Weights of a small sound classifier.
Model: 6.28M parameters, mfcc input, arch convnext, norm layernorm, activation gelu, layers 14, width 192.
Training: batches of 256, held-out accuracy 100%.
Data: 39062 training examples, 149.4 epochs.
Rows from block 6 of a small sound classifier, named by matrix and row number. Rows with one number belong to one neuron. Each number is 50 + 12 x the weight over its row's rms, rounded and kept within 0 to 99. All counts start at 0.
After each neuron's rows are labels from the 100 clips, of 14848, where the neuron reaches its highest value: "responds to" is what is common among them; "lies over" is the class under the peak. Only what is clearly more common there than usual is listed. The data: synthesized solo parts of chorales (CocoChorales).
# fc1: MLP up (model.blocks.6.mlp.fc1.weight, 1152x192), inputs 128-191
# fc2: MLP down (model.blocks.6.mlp.fc2.weight, 192x1152, transposed), outputs 128-191

fc1.419:46 63 51 67 58 76 57 38 51 51 60 53 47 66 29 53 59 37 47 38 65 42 50 49 61 48 61 71 61 66 49 36 49 43 39 51 37 42 48 21 43 49 38 56 56 54 31 44 54 37 32 39 46 51 37 57 38 36 32 48 45 61 49 62
fc2.419:55 38 42 51 58 59 66 52 27 70 33 31 40 49 47 65 30 41 84 52 50 51 53 64 66 46 44 64 39 58 30 70 52 45 56 62 59 49 48 48 36 77 48 50 40 57 55 37 49 52 54 51 62 09 50 72 51 68 47 74 58 47 53 45
responds to: trombone; note D4; note E4; note D#4
lies over: silence

fc1.430:64 48 36 44 48 75 60 52 41 50 42 63 53 58 22 41 69 28 40 52 55 29 59 39 50 68 47 67 55 69 57 45 36 46 61 63 53 36 44 25 56 53 37 45 46 53 35 53 39 67 32 49 53 50 40 53 83 52 41 55 64 41 68 73
fc2.430:66 49 34 40 60 65 83 33 52 54 44 37 46 41 61 52 22 47 78 48 49 41 54 71 55 53 57 56 37 42 42 68 39 39 60 38 49 44 45 54 42 64 61 66 41 65 65 45 52 49 47 46 47 46 34 64 42 41 35 55 54 52 56 49
responds to: horn; trombone; note A#4; note A4
lies over: silence

fc1.633:57 57 57 62 67 58 71 46 56 45 48 42 55 56 38 67 33 62 47 32 64 24 60 71 44 59 54 46 49 62 48 50 51 51 52 44 51 57 46 65 50 46 57 37 85 38 45 45 45 54 34 54 44 48 50 59 46 43 37 75 58 50 47 61
fc2.633:39 38 61 50 39 32 51 75 43 45 18 65 52 55 39 31 51 46 68 52 68 53 41 47 50 65 36 46 55 52 47 54 43 37 52 55 59 46 49 52 47 48 35 55 57 55 53 31 46 75 53 38 51 59 57 25 48 45 69 40 38 49 60 56
responds to: horn; note A#4; note B4
lies over: silence

fc1.513:56 55 43 56 56 63 63 57 66 40 34 58 34 47 47 66 58 49 60 44 49 48 37 61 42 51 62 82 70 42 45 54 36 51 27 58 45 32 51 34 54 41 59 32 50 64 47 56 22 46 37 44 45 40 48 54 21 50 48 55 53 57 37 63
fc2.513:32 46 44 78 56 63 76 40 38 54 57 44 63 45 61 64 48 34 16 48 47 48 50 62 52 45 54 68 57 66 56 57 58 35 33 52 64 62 54 61 42 59 59 40 60 48 57 61 57 48 65 65 62 38 60 46 42 52 46 47 63 51 36 56
responds to: saxophone; note G#4; note F#4
lies over: silence

fc1.603:47 50 57 50 53 55 61 59 52 69 30 41 52 58 24 53 48 48 32 40 65 43 32 60 69 54 43 41 61 54 47 59 27 45 29 49 52 63 44 40 50 29 42 39 59 44 36 37 17 52 52 68 45 43 59 51 35 44 47 31 63 51 47 77
fc2.603:68 49 49 50 63 49 33 53 53 54 49 42 41 49 40 43 60 33 62 45 48 52 32 35 58 51 56 52 49 55 52 27 41 47 48 44 34 56 56 54 36 65 49 71 57 50 50 50 40 65 44 61 63 38 49 47 44 60 59 72 63 61 59 28
responds to: oboe; note A#4
lies over: silence

fc1.592:62 46 48 60 48 49 42 53 35 60 51 70 48 31 42 55 34 57 53 46 67 42 53 44 40 50 45 73 51 55 43 59 40 11 47 37 57 50 58 47 26 45 76 43 44 49 68 81 39 50 58 69 52 65 57 56 43 42 58 61 50 29 50 55
fc2.592:45 52 40 49 51 53 48 39 38 50 47 59 41 25 53 65 49 61 19 60 52 57 45 45 60 57 40 52 48 47 42 44 51 39 67 38 53 44 56 64 45 47 54 64 44 45 33 65 81 61 36 36 66 47 53 52 61 54 11 56 52 57 49 52
responds to: horn; note A4; note A#4; note B4
lies over: silence

fc1.261:38 52 49 52 65 63 53 65 47 37 36 40 49 54 09 71 65 50 30 54 68 49 65 41 72 46 52 40 44 29 42 54 64 46 65 54 50 41 56 45 55 64 61 59 64 59 63 38 23 43 27 65 41 44 39 41 31 68 58 40 67 61 40 68
fc2.261:55 54 48 75 44 29 55 64 22 42 44 52 55 47 45 54 61 43 31 52 35 49 34 45 56 43 44 46 55 49 33 53 49 54 35 55 28 57 51 66 32 71 56 56 39 67 61 40 65 47 64 53 54 42 68 41 57 45 55 53 56 55 38 54
responds to: trumpet; note F5; note A4
lies over: silence

fc1.34:58 58 72 59 55 33 50 56 61 59 54 55 47 42 33 39 53 49 59 30 53 40 56 58 62 60 49 68 45 73 54 42 50 46 53 69 34 33 43 69 51 42 52 42 55 47 42 47 61 30 48 65 48 59 71 28 50 59 44 49 37 54 37 56
fc2.34:35 47 25 71 48 35 53 61 45 48 26 68 51 40 65 46 47 67 42 41 55 25 44 48 45 35 47 55 54 48 31 19 64 59 52 50 76 71 47 60 38 69 58 56 48 50 49 56 38 54 54 58 54 37 60 36 61 55 43 41 62 49 47 51
responds to: horn; note C5; note G4
lies over: silence

fc1.248:47 83 47 40 60 81 38 62 39 41 44 54 59 59 32 49 59 46 42 36 56 33 63 57 49 61 60 75 62 70 62 41 32 43 57 49 40 40 50 24 59 55 59 53 48 44 48 69 53 34 48 58 15 46 40 43 46 50 45 52 51 64 48 64
fc2.248:44 52 50 64 60 59 81 24 46 54 52 37 65 48 58 62 21 37 75 66 44 29 46 63 49 54 56 57 13 52 51 74 48 39 64 40 55 44 40 33 30 48 43 52 45 56 68 42 43 32 57 49 47 20 37 57 38 48 35 68 68 49 43 45
responds to: trombone; note E4; note D#4; note D4
lies over: E4; silence

fc1.285:52 44 59 46 66 46 52 31 37 61 56 57 51 45 60 66 38 68 52 35 72 64 56 46 58 50 40 45 70 25 39 58 53 59 39 51 49 72 49 51 48 50 41 57 43 61 44 46 35 69 60 38 31 12 58 64 68 62 66 73 71 64 53 37
fc2.285:47 63 34 49 40 63 48 22 40 51 30 45 55 23 38 67 45 55 53 67 49 44 59 40 63 60 71 48 40 56 64 55 47 49 33 34 41 63 57 47 64 59 45 49 32 46 46 64 61 48 52 34 42 48 30 44 60 53 18 53 56 52 53 37
responds to: cello; note A#3; note C4; note A3
lies over: silence

fc1.335:40 29 62 52 47 55 54 25 49 22 71 51 47 56 33 64 64 48 49 41 64 42 54 36 67 68 60 69 45 59 39 62 35 47 49 51 45 82 48 67 40 34 39 63 44 35 66 49 49 52 56 62 41 39 35 61 25 46 41 73 35 58 34 58
fc2.335:48 55 49 57 61 49 48 48 62 59 52 48 29 31 50 68 68 49 36 59 54 53 27 52 46 66 43 43 37 56 45 66 70 50 62 34 53 55 42 47 48 35 44 63 49 49 48 62 54 52 48 54 65 67 45 51 55 50 38 36 58 32 59 53
responds to: trombone; note D#4; note D4; note G#4
lies over: silence

fc1.717:33 52 43 46 49 30 74 53 47 63 38 62 21 44 55 54 48 44 69 49 50 62 23 71 54 56 53 62 60 21 28 49 44 63 76 45 51 53 34 69 38 62 34 47 41 53 43 61 49 65 36 42 62 47 51 61 27 46 53 39 65 50 57 51
fc2.717:36 49 59 55 24 56 61 43 35 26 27 44 94 31 52 56 46 76 63 49 55 74 66 39 46 59 31 52 44 19 47 59 58 50 30 50 48 40 50 54 64 40 32 61 42 61 52 41 45 57 52 49 30 59 30 52 43 30 21 56 51 42 66 49
responds to: clarinet; note D4
lies over: silence

fc1.129:56 74 67 53 56 59 49 39 40 49 58 62 47 25 41 59 32 41 58 48 66 36 13 63 46 58 67 61 72 62 72 39 40 49 49 65 48 56 45 44 51 57 44 55 66 45 53 33 61 56 39 40 57 48 41 22 41 31 60 45 69 54 41 40
fc2.129:36 53 44 50 42 36 50 66 35 40 28 44 34 37 61 50 46 82 33 57 46 42 53 42 41 44 45 28 58 43 42 35 48 54 64 43 37 76 57 46 42 96 50 54 50 47 49 46 52 40 56 50 61 39 39 50 56 49 31 64 54 57 52 29
responds to: trombone; horn
lies over: silence

fc1.28:63 52 54 46 54 61 57 40 50 22 14 51 53 54 50 78 47 58 59 47 52 42 49 38 43 52 65 68 55 42 37 49 39 21 32 53 39 52 73 36 34 48 45 48 61 72 54 73 28 47 34 45 44 51 56 51 35 47 50 53 47 46 45 50
fc2.28:48 45 41 68 57 58 78 37 45 50 65 43 64 46 49 49 44 33 23 63 48 45 55 52 60 38 60 40 66 76 49 36 57 33 44 44 61 57 52 57 43 53 60 47 60 34 51 50 59 60 44 55 70 51 55 47 38 51 38 55 63 56 43 60
responds to: clarinet
lies over: silence

fc1.636:57 43 52 57 34 45 51 62 45 55 59 52 55 53 56 54 50 49 58 31 48 42 46 63 54 48 40 54 39 75 23 52 59 31 58 51 43 70 58 33 49 58 43 49 50 30 49 51 52 32 47 44 57 37 64 35 26 26 62 49 37 53 23 64
fc2.636:52 48 42 55 52 58 35 62 53 47 77 35 29 45 36 52 53 39 50 52 57 50 38 49 48 50 49 36 56 59 66 56 81 29 54 60 47 30 54 34 57 36 53 58 69 41 57 58 45 46 53 78 56 51 58 37 51 51 43 53 42 54 47 39
responds to: viola; note D#4
lies over: D#4

fc1.389:39 51 59 43 58 57 45 51 60 76 45 53 48 60 42 60 55 38 66 43 44 30 55 29 47 56 23 36 43 43 35 43 65 33 60 51 55 48 45 52 50 42 36 41 55 71 42 44 46 46 29 48 53 49 64 49 33 53 46 43 38 52 46 51
fc2.389:31 53 37 58 40 44 49 61 71 28 53 58 34 36 48 47 20 54 62 42 53 49 51 70 43 49 33 45 55 45 56 59 76 57 51 56 50 44 62 43 54 41 57 58 48 49 56 57 35 47 65 32 46 26 39 41 55 40 32 33 23 37 51 50
responds to: viola; note D#4; note F4
lies over: silence

fc1.191:59 40 50 73 61 35 66 37 66 24 45 63 69 31 49 60 37 46 58 51 60 45 44 52 39 57 56 57 53 51 50 57 43 55 45 59 28 45 52 63 51 50 59 38 38 47 40 58 50 43 40 63 51 38 42 48 63 46 35 65 49 45 67 63
fc2.191:46 56 35 54 54 47 49 48 50 61 45 53 38 36 60 39 63 60 43 51 43 54 33 34 44 53 51 42 47 46 35 38 77 42 80 35 27 78 54 42 36 77 38 55 38 64 36 51 43 58 37 50 70 24 61 44 50 64 36 64 72 49 69 46
responds to: horn; note B4; note A#4; note A4
lies over: silence

fc1.76:63 35 42 59 49 43 49 51 46 59 55 55 45 63 42 52 50 48 65 43 51 48 70 60 51 52 81 73 36 70 42 60 51 30 52 46 50 60 55 48 37 42 59 63 45 47 36 40 56 36 46 48 37 31 48 49 46 50 49 60 64 32 50 67
fc2.76:59 45 64 55 43 51 34 65 54 32 61 43 54 51 51 58 62 34 28 61 49 58 28 77 44 63 32 25 65 51 45 57 64 47 38 43 42 51 53 59 23 43 44 55 56 50 44 55 35 43 65 58 78 50 63 44 48 45 42 46 23 67 46 43
responds to: trumpet; note D5; note G5; note E5
lies over: silence

fc1.193:59 53 53 60 53 61 36 58 40 63 47 50 56 48 40 40 59 49 56 52 34 39 51 48 24 51 42 41 78 34 27 52 33 30 13 47 43 46 47 40 66 48 54 59 49 51 77 38 13 54 39 84 23 53 36 40 45 39 53 41 37 44 56 48
fc2.193:74 47 47 64 44 36 57 64 38 50 58 47 52 47 54 40 60 34 25 45 35 37 50 46 36 36 45 46 59 56 56 43 36 40 41 49 34 53 70 65 34 81 56 51 41 40 40 37 57 67 69 65 75 42 56 56 61 66 67 49 52 55 68 59
responds to: oboe; note C#5; note B4
lies over: silence

fc1.580:55 41 70 76 70 66 59 70 67 36 43 55 38 40 34 59 55 47 53 51 59 32 42 75 41 42 51 44 32 43 52 52 55 69 23 28 56 44 57 50 61 45 47 49 57 36 33 33 48 48 45 47 30 59 46 43 65 49 40 48 60 56 28 44
fc2.580:55 45 58 51 36 44 43 67 44 36 55 63 34 57 47 47 66 50 21 51 48 49 42 39 40 47 40 55 78 43 65 37 26 40 42 46 49 20 44 50 44 22 41 53 39 41 38 48 44 56 71 52 45 63 41 58 72 46 65 31 29 51 60 42
responds to: trombone; note D4; note E4; horn
lies over: silence

fc1.271:35 61 48 68 53 31 55 28 49 51 39 41 37 55 49 62 35 53 53 18 64 26 57 41 31 56 62 93 48 53 52 51 44 40 61 45 42 68 44 45 48 54 55 54 36 51 56 49 33 44 42 62 59 35 47 44 30 60 48 76 57 57 39 59
fc2.271:65 59 57 27 48 72 54 54 63 39 48 31 42 35 49 69 75 54 75 46 53 52 50 48 62 77 25 31 49 56 58 56 66 40 52 47 44 43 40 43 39 37 31 66 48 40 42 51 38 77 37 49 51 62 49 49 53 64 12 57 54 43 39 51
responds to: saxophone
lies over: silence

fc1.46:48 47 35 49 68 37 39 49 73 32 57 64 40 34 43 72 35 64 50 33 57 41 51 44 43 56 67 68 51 48 43 51 37 38 38 55 32 58 60 58 39 60 45 35 44 53 42 60 44 55 29 46 63 72 59 45 47 40 42 74 44 51 55 59
fc2.46:51 55 52 56 46 42 66 47 51 27 48 60 55 53 50 54 29 61 25 57 38 54 45 29 57 43 42 53 64 46 42 38 58 61 77 46 32 56 42 31 50 51 54 48 45 60 44 36 60 53 62 56 57 37 54 37 44 40 42 48 59 53 67 53
responds to: clarinet; note F4; horn
lies over: F4

fc1.517:39 44 74 45 70 48 53 34 62 51 57 50 56 76 50 70 54 41 57 41 39 31 43 49 49 62 46 62 25 33 47 63 27 46 62 68 30 70 54 46 52 54 64 62 34 52 52 45 33 49 43 76 42 37 61 58 32 20 54 66 40 24 57 53
fc2.517:54 72 30 46 51 76 39 31 71 53 55 32 51 48 47 63 57 46 54 48 71 60 40 51 54 68 26 39 34 38 64 59 69 48 60 40 28 28 37 58 54 29 28 68 47 54 41 49 50 53 41 54 67 54 52 57 37 44 26 48 51 41 52 35
responds to: saxophone; note A4
lies over: silence

fc1.162:49 40 63 44 55 49 61 50 62 39 48 55 53 42 43 61 17 47 58 48 43 36 47 56 44 51 66 81 50 57 37 36 42 52 62 48 67 72 49 37 45 49 48 44 09 54 51 40 38 46 48 56 34 57 57 44 43 54 44 55 46 50 60 59
fc2.162:60 58 45 23 51 58 44 54 65 33 31 41 39 41 31 52 64 50 68 43 61 61 29 56 59 62 45 30 52 38 61 41 74 30 62 47 43 59 49 51 44 48 44 80 40 73 50 45 37 60 34 49 62 50 56 54 42 56 39 51 52 56 56 32
responds to: viola; trumpet
lies over: silence

fc1.233:41 67 42 56 52 42 40 29 51 35 46 57 39 43 36 65 39 48 41 36 58 34 41 49 35 60 68 62 47 83 53 38 38 30 40 56 45 60 53 49 28 51 62 51 58 43 50 47 50 53 43 53 70 53 50 39 59 59 43 37 57 36 35 59
fc2.233:25 40 42 58 53 34 48 63 18 51 31 57 50 58 66 48 52 59 29 52 54 39 61 28 37 38 48 50 50 53 16 56 63 54 60 25 57 78 60 54 39 72 38 33 51 42 26 61 49 58 57 38 70 28 57 35 55 39 48 48 63 53 56 60
responds to: oboe; note A#4; note G#4
lies over: A#4

fc1.544:29 54 47 38 59 36 46 38 61 40 31 63 52 55 41 38 43 42 66 41 50 46 25 49 44 65 46 61 47 72 45 60 46 34 43 64 34 55 41 41 42 39 42 58 41 54 63 61 56 58 35 69 53 36 31 48 18 56 61 52 43 41 65 51
fc2.544:60 53 49 41 39 51 38 64 58 43 35 54 39 38 39 49 54 55 55 50 75 66 18 68 57 59 65 49 59 37 50 38 69 24 64 49 29 45 59 50 39 51 47 73 41 69 34 50 43 53 43 51 59 65 49 47 59 49 26 50 39 54 68 45
responds to: oboe; note G#4; note A#4; note A4
lies over: silence

fc1.475:55 54 61 45 68 43 56 60 43 39 54 55 46 41 35 42 76 44 52 25 44 49 40 55 58 65 60 63 57 51 37 43 29 73 51 48 46 56 53 45 52 55 74 52 37 56 47 58 32 33 42 41 50 31 38 38 55 56 38 65 59 38 59 54
fc2.475:58 61 50 48 56 53 56 34 59 53 36 65 52 42 47 60 37 45 26 38 64 41 41 46 47 51 29 49 43 52 63 51 06 58 50 38 50 48 40 61 43 39 35 47 37 61 46 32 51 67 36 43 55 99 42 60 27 54 28 46 45 50 61 56
responds to: cello; note C4; saxophone; note A#3
lies over: silence

fc1.730:57 51 92 60 49 40 49 38 40 29 41 50 52 59 57 67 38 40 47 49 48 39 52 48 61 52 31 61 62 50 58 61 52 45 68 56 38 64 61 48 43 48 29 51 15 37 57 53 54 46 60 49 51 63 54 51 45 31 33 50 49 51 63 53
fc2.730:68 63 44 30 49 78 48 44 71 50 69 50 48 45 47 57 29 40 55 52 50 48 50 40 59 56 62 42 54 66 61 50 82 41 67 61 45 26 58 38 70 44 54 68 45 66 52 43 51 62 39 41 37 36 40 44 46 49 39 54 43 49 63 42
responds to: clarinet; note C#4; note D#4; note F4
lies over: silence

fc1.402:38 71 61 54 51 81 58 64 54 39 40 62 38 44 20 47 46 63 53 37 62 63 39 32 37 64 50 57 54 71 39 42 48 52 70 56 49 58 36 44 51 57 34 39 33 54 42 48 40 38 40 60 27 75 30 40 58 32 46 54 52 54 47 65
fc2.402:54 46 39 45 67 53 72 41 40 50 26 58 51 48 48 59 36 61 88 60 54 40 48 63 66 51 59 44 34 50 46 53 74 38 78 34 45 51 73 54 36 54 51 79 44 73 69 44 42 43 45 47 52 27 36 49 43 52 39 73 47 65 57 33
responds to: trombone; note F4; note G4; note E4
lies over: silence

fc1.515:53 40 44 59 70 35 53 32 68 43 46 46 59 60 22 66 27 41 35 48 52 45 34 38 66 55 55 63 50 65 47 57 25 43 62 56 41 43 62 45 51 42 37 68 46 54 70 47 46 38 36 46 52 65 51 56 70 50 49 46 68 31 45 68
fc2.515:45 53 37 33 58 29 60 44 46 55 34 54 47 48 51 34 55 42 22 44 59 44 36 42 52 47 58 44 48 36 32 50 64 35 64 36 57 69 31 38 52 71 38 73 33 37 23 58 35 53 35 48 63 34 61 41 47 56 40 50 81 52 56 45
responds to: oboe; note A4; note G#4; note B4
lies over: silence

fc1.485:54 68 53 51 65 41 66 51 51 66 39 76 60 68 48 50 50 29 39 49 46 51 38 47 65 71 59 40 82 58 38 62 41 52 20 42 40 75 53 42 48 49 40 47 44 36 45 58 38 59 45 45 39 53 32 41 41 48 45 41 44 49 40 64
fc2.485:59 59 50 57 55 46 49 47 70 48 36 60 36 51 47 37 41 45 26 49 38 62 66 46 35 51 60 39 71 65 31 30 25 51 46 41 57 36 65 40 64 66 49 65 53 31 52 46 43 54 51 48 55 63 38 53 47 46 63 56 51 48 61 36
responds to: cello; note A#3
lies over: silence

fc1.693:42 47 56 40 69 39 44 55 61 28 30 39 46 48 46 41 69 53 32 41 57 54 47 51 27 57 35 85 22 60 65 34 64 62 40 47 41 34 35 56 47 54 57 41 71 40 49 65 43 43 41 52 65 47 44 56 61 52 47 46 53 59 50 60
fc2.693:50 51 49 53 35 50 34 47 48 64 42 51 43 41 60 55 71 62 43 54 70 67 53 83 22 54 53 87 44 65 60 40 53 60 42 62 34 51 30 54 61 47 74 29 73 54 62 32 57 35 49 59 36 67 57 46 51 62 57 43 43 39 42 50
responds to: horn; note A#4; note A4; note G#4
lies over: silence

fc1.302:55 57 61 49 67 51 56 41 58 35 73 49 45 42 33 62 24 48 53 40 49 58 54 29 44 35 53 52 52 64 40 66 57 40 50 41 50 45 55 67 51 45 68 48 66 31 59 47 48 48 31 65 34 39 61 43 51 52 42 71 70 45 52 58
fc2.302:40 32 56 42 49 30 56 76 47 44 14 59 50 59 35 34 43 46 78 50 67 48 31 42 58 68 42 44 52 55 36 43 62 27 58 50 49 44 39 49 47 44 40 54 51 50 47 45 45 69 38 54 34 64 53 36 30 56 56 53 49 47 54 42
responds to: trumpet; note E5; note D#5
lies over: silence

fc1.225:59 51 48 59 55 36 60 31 49 47 46 66 56 55 56 53 34 30 57 40 55 44 37 46 42 51 61 69 60 72 52 61 35 36 35 67 47 52 45 56 55 40 45 55 43 49 49 60 37 46 43 42 57 69 43 34 60 46 45 42 60 22 33 67
fc2.225:42 44 46 45 54 30 39 61 30 55 34 60 57 48 64 52 50 74 33 41 46 51 55 35 40 37 38 43 60 49 26 42 59 57 65 32 53 87 52 61 46 77 51 47 49 49 33 57 34 46 50 41 64 21 58 48 56 57 36 49 48 61 52 58
responds to: cello; note A#3; note C4; note G#3
lies over: silence

fc1.128:62 50 62 54 52 71 28 58 30 57 56 33 41 45 61 22 55 65 61 59 20 48 31 44 54 64 46 65 47 26 52 68 40 47 23 56 50 42 47 51 44 43 59 52 44 52 48 50 41 48 56 38 58 49 56 38 49 56 37 43 66 50 49 13
fc2.128:59 65 47 48 67 53 33 63 50 47 69 38 51 57 45 53 69 59 39 62 43 48 60 24 41 79 61 53 39 15 62 49 37 41 33 35 60 32 61 48 47 38 60 69 58 40 51 63 44 52 48 56 56 40 42 56 46 47 55 50 37 48 32 32
responds to: viola; note G#4
lies over: G#4

fc1.209:46 63 51 58 45 54 52 57 45 56 66 37 55 51 51 61 43 42 26 48 47 48 42 63 56 35 42 38 54 40 29 63 66 38 64 54 31 64 60 52 48 52 50 53 37 57 48 53 52 44 56 54 68 36 46 63 38 23 35 44 37 49 40 54
fc2.209:65 51 50 30 58 57 41 56 60 46 68 40 36 37 39 42 47 53 41 46 64 58 28 53 61 53 66 32 64 34 66 31 66 34 49 56 45 30 59 52 45 30 45 66 39 53 54 62 37 54 37 59 60 51 53 42 61 47 60 43 35 68 69 28
responds to: viola; note D#4; note F4
lies over: D#4

fc1.423:41 38 55 56 56 46 70 51 44 57 33 56 40 67 43 52 53 51 46 52 72 42 29 48 47 52 53 53 57 47 56 53 60 36 31 56 37 54 36 42 53 51 66 49 74 20 38 39 53 41 55 60 40 57 41 52 29 77 46 43 60 49 39 52
fc2.423:60 56 55 55 55 43 50 51 52 66 53 49 61 49 51 64 17 51 77 48 45 42 46 42 64 50 46 48 41 66 49 46 75 51 42 52 41 35 47 41 43 69 41 57 42 47 47 31 46 53 47 64 60 16 54 59 38 76 39 76 60 60 45 44
responds to: viola; note G#4
lies over: G#4

fc1.107:57 56 43 46 60 70 76 53 44 48 57 70 41 54 30 48 60 61 50 38 59 48 46 42 48 54 63 59 41 70 53 43 43 45 34 43 34 67 54 25 55 40 55 53 52 52 51 56 43 24 28 40 50 55 31 33 39 55 39 42 54 47 48 47
fc2.107:63 53 41 60 66 50 58 41 43 65 43 48 48 45 57 67 23 41 79 50 58 22 46 35 52 52 52 69 16 56 57 59 62 58 51 51 50 52 41 53 39 59 48 54 61 52 61 43 51 49 65 54 50 08 33 67 35 68 31 78 58 52 59 32
responds to: trombone; note E4; note D4; note F4
lies over: E4

fc1.227:53 55 56 70 64 47 58 53 40 38 34 66 49 71 45 61 35 40 40 57 69 33 54 42 52 54 58 73 59 60 28 61 46 52 42 47 47 55 45 66 45 59 54 48 50 35 40 49 43 41 66 43 34 51 50 64 39 62 45 57 55 56 55 61
fc2.227:49 52 47 32 49 46 46 67 55 41 32 42 49 46 31 52 54 54 64 43 66 61 28 48 60 67 62 30 49 39 63 43 78 29 64 53 42 52 54 64 41 44 43 83 46 72 49 59 38 72 34 42 64 54 52 51 45 55 39 50 51 54 63 37
responds to: viola; note D4; note D#4; note F4
lies over: silence

fc1.647:64 50 44 47 65 48 43 62 34 45 43 60 62 58 44 47 64 42 63 53 17 41 49 45 61 29 26 44 56 59 61 50 38 43 53 60 51 43 43 63 31 62 41 39 64 46 48 45 56 56 38 39 54 58 54 32 52 29 48 45 54 33 19 76
fc2.647:53 36 37 46 24 54 57 59 49 37 45 41 43 63 52 39 63 51 45 43 34 48 62 64 38 32 42 60 64 57 52 44 38 59 41 64 57 52 57 38 61 63 52 28 57 33 36 51 45 48 69 49 48 55 36 24 49 37 51 37 23 41 56 96
responds to: horn; cello
lies over: silence