Weights of a small sound classifier: batches of 256.
Rows from block 4 of a small sound classifier, named by matrix and row number. Rows with one number belong to one neuron. Each number is 500 + 40 x the weight over its row's rms, rounded and kept within 0 to 999. All counts start at 0. Numbers have three digits each.
After each neuron's rows are labels from the 100 clips, of 14848, where the neuron reaches its highest value: "strongest on" is what is common among them. Only what is clearly more common there than usual is listed. The data: synthesized solo parts of chorales (CocoChorales). In brackets: how many of the 100.
# fc1: MLP up (model.blocks.4.mlp.fc1.weight, 1152x192), inputs 0-95
# fc2: MLP down (model.blocks.4.mlp.fc2.weight, 192x1152, transposed), outputs 0-95

fc1.35:482491533478507501496507511523517513500446568566474543547487477471584428469510538484492559480428475526519485503422481564497501543387508540474471473507606484566504509555497491538571546586579456548462515504599499557560509482476439490464528554510579501569483435474607444544466552476497572428
fc2.35:512491523601487481459499474514461517471454519590448477449462459520530571514514496534531518506465472488485545547487456500587469510506436474494498494444476523478513544481577503497512525508470536519437436545517520512460494454499484535504464483538725470477529471534523523510480499488500448540
strongest on: violin (99); note C#5 (36); note D5 (35)

fc1.102:496438478533567507507518492433558416490533519439504500589558513501504507585529505479470441535558474521567515546508538460459529468494497486525518501477568529504514505483511501464567473556576479474512479455435471529439517582538473518408445472477496458464472555516474557524458519494500523506
fc2.102:541517430511499459486512519499535460488501519459516528512514558497508495502451519541502495495527530441511519487532449456480516462578498561503544445483533467534509453520522484528514559526478528455590536440469520527579577572519515464497537528505473479598505497552520473570521447506500467562
strongest on: tuba (99); note A3 (48); note C#4 (41); note A#3 (35)

fc1.314:505492531532544558486550454570494537524496461516500483470575536550460424525442555526456541503463502497486584491470420457478419560347501487517504436494585461483456473493494483552494512500547540531497441480398482534540416543507515507492494487468456550522483496508516451563500523526476447557
fc2.314:468526470452487445482518498481533462520494465585556470570544560493521521493467552477500477561524485517443504509537502548520540507560479507535402589500452482485487521516541514478492521519482501494484439516500507459471503440474432552558497459501638507518496460561532486493457521542497476556
strongest on: violin (81); note C#5 (26)

fc1.484:493476468507541523496500470484513515485517530399492454484532490490482470640528548493371467475496481528553462530466521486499453469544526541479466510494549489597495556435506518487486473474549526550511467562469482497518535550558468524470514538514525468482446557517457575453440518572482548519
fc2.484:498517414549449458443506526554543441480505527379523550505462510513514500451496538532458490497542434420511425522493540517512524491524460544440575463509473494497521358508485450574519479492475525472476546512484508554466532565475544523488493534488413581573539480533525567576490424500464506517
strongest on: tuba (100); note C#4 (59); note C4 (57); note D4 (50)

fc1.679:512466446536512505459440521449498480506570456401556492455519512502500432553482450488482538497507458486553499513506591462453485504525489525518408441475537542503499568432560523470526517443511498537455477464488504527519548530527532523415531524454502470555538526496421444461499528548499522547
fc2.679:501511430500528569474547560557516494443516478423482552486440577553525504450476544463450522442490474445457502447513514488444496505539514604427550476495547475536520452548515495470493490532515499459503521515486494476516585459470589485492513520508374481568494479543553504576465476467513480541
strongest on: tuba (56); oboe (36)

fc1.165:490461464579650507456485480461463476524476512394554462522518479495510483596476509514451474528504525566525473511507507472483499494493561530470459507491505547468504545455499511543561456538508417481488504469501489591521504541518452485445458512566527497477512530495489485573403495509523548515
fc2.165:439524474512499528496466460510511479483502476400456527495552510598548540485473514469522492421497442459422557501493474516493496482557505532438498467492508503472468425506523490551548495557503531501475503528481457519528515529479551520435494512531381479589528461557514536608505472458480520473
strongest on: tuba (100); note A#3 (51); note F3 (36); note G3 (36)

fc1.601:536483513567586521484464542472493498479468539463522479506544513501537507506470460537524466538502535510548514499452553453563490560519539597451503474484529533547489478529500470532511531539504498540423532477428489521666518467568557468457465521452455478470475512483525488416470509497500531487
fc2.601:434444457501497605406550586527478518481443550535501464485590493504474487481488523504519464545507386496420511512449525563506501501593467505547503545489500478462480501515528492465440491451522477500478421429499442482462491438499511491502501451484476529525510550588507489463518507538496492576
strongest on: violin (99); note G#5 (31); note F#5 (27)

fc1.365:536520498542517529527511482509471556499494503478501497471577493537492485571527515488440546567552543493509466507482501508458530481492496458510423484518571484551458570426519519502499488488510453505515507444527500521498531564441483524474477551475445521519452542418477493459547512437536512490
fc2.365:458494525569423574476531520486553441493429485468496555429509499519525528484468508479505568499505465493441505522509499505490457527519530557437576487531510516459508480487498495520551511561463514552437472528562526531423587486453578509491514571522507519535543444529529527536438471484514467480
strongest on: tuba (100); note C#4 (61); note A#3 (58); note C4 (48)

fc1.222:528444478516604489510427503519437471514428518522511514526523529446472514547532458491513492457520497523495493445535504490503514498596546517490474526502523591463516424448517561544567546475508452465493542517445468576566493466546519584507502426451492501547499508469464473483443573475453545542
fc2.222:435479455498442472488511594536462524461447491404432542468564481505516512474548473515490484533473467460500469543514504494571482530505500456500594552489506501515460435434455536505534482509465499451401507497468464492454474514479513555462450520510412552466598441513509542507527498521474527519
strongest on: violin (100); note C5 (32); note C#5 (28)

fc1.15:503491467588584478444526508482546431489496539423555419529538467487457448600526525493460529531543488504530481481459577406516490497516518536525468476556470527524490523463471523538507502569569482538517504479531567542522494560588505546419520499461554530494468553522552484549477535525551531530
fc2.15:478516506515505510500519476493529486488521509428448503475446531584532485491489533532485493479449469474421447470517458486451481444514525576420490409502468471499503384498481460511498523518483491517496511478484535556555539557480535536458501501510410447559482456522464500579469486488526459496
strongest on: tuba (100); note C4 (60); note A#3 (55); note C#4 (39)

fc1.6:469485468570634455509477475522509500454477587566505474427466472449435506481465451537493508527562452537520489464528483501494473489547533514486542481520518528536524484474529499524502492490534454509518499478504558542582423500543484504505565463503489456491458500505551431411437529483472482510
fc2.6:470510484533457498479506550526465517470483565373442479411566367457488503468492520453485494510470518495533499546489457480590404502543487448515532585459527460495458518467497494516500520521467552486448505450473455552408497473502473537509425485480520477504500439578527499533499459542469438535
strongest on: violin (100); note B4 (31); note A4 (28)

fc1.392:544457523500532550535526434458469472511496510480533437421534495462512453549554523491435535462561484497513455460490530414434508490541521492482433437514575488513520542449494494501542505502487517575519534482530477520502515557505512468442495433510475472452527594490499467503488539471460526547
fc2.392:484485431488529597457550546472508497455479523462520616483453523508537480481490528529461536426499489441525527543478501523439494510527530601489510492496481548541511484546534523484540520493475556463477491515529530502516568491459599572460449614502462454530537508629507551540517474544530511560
strongest on: tuba (44); note A#3 (39); saxophone (34)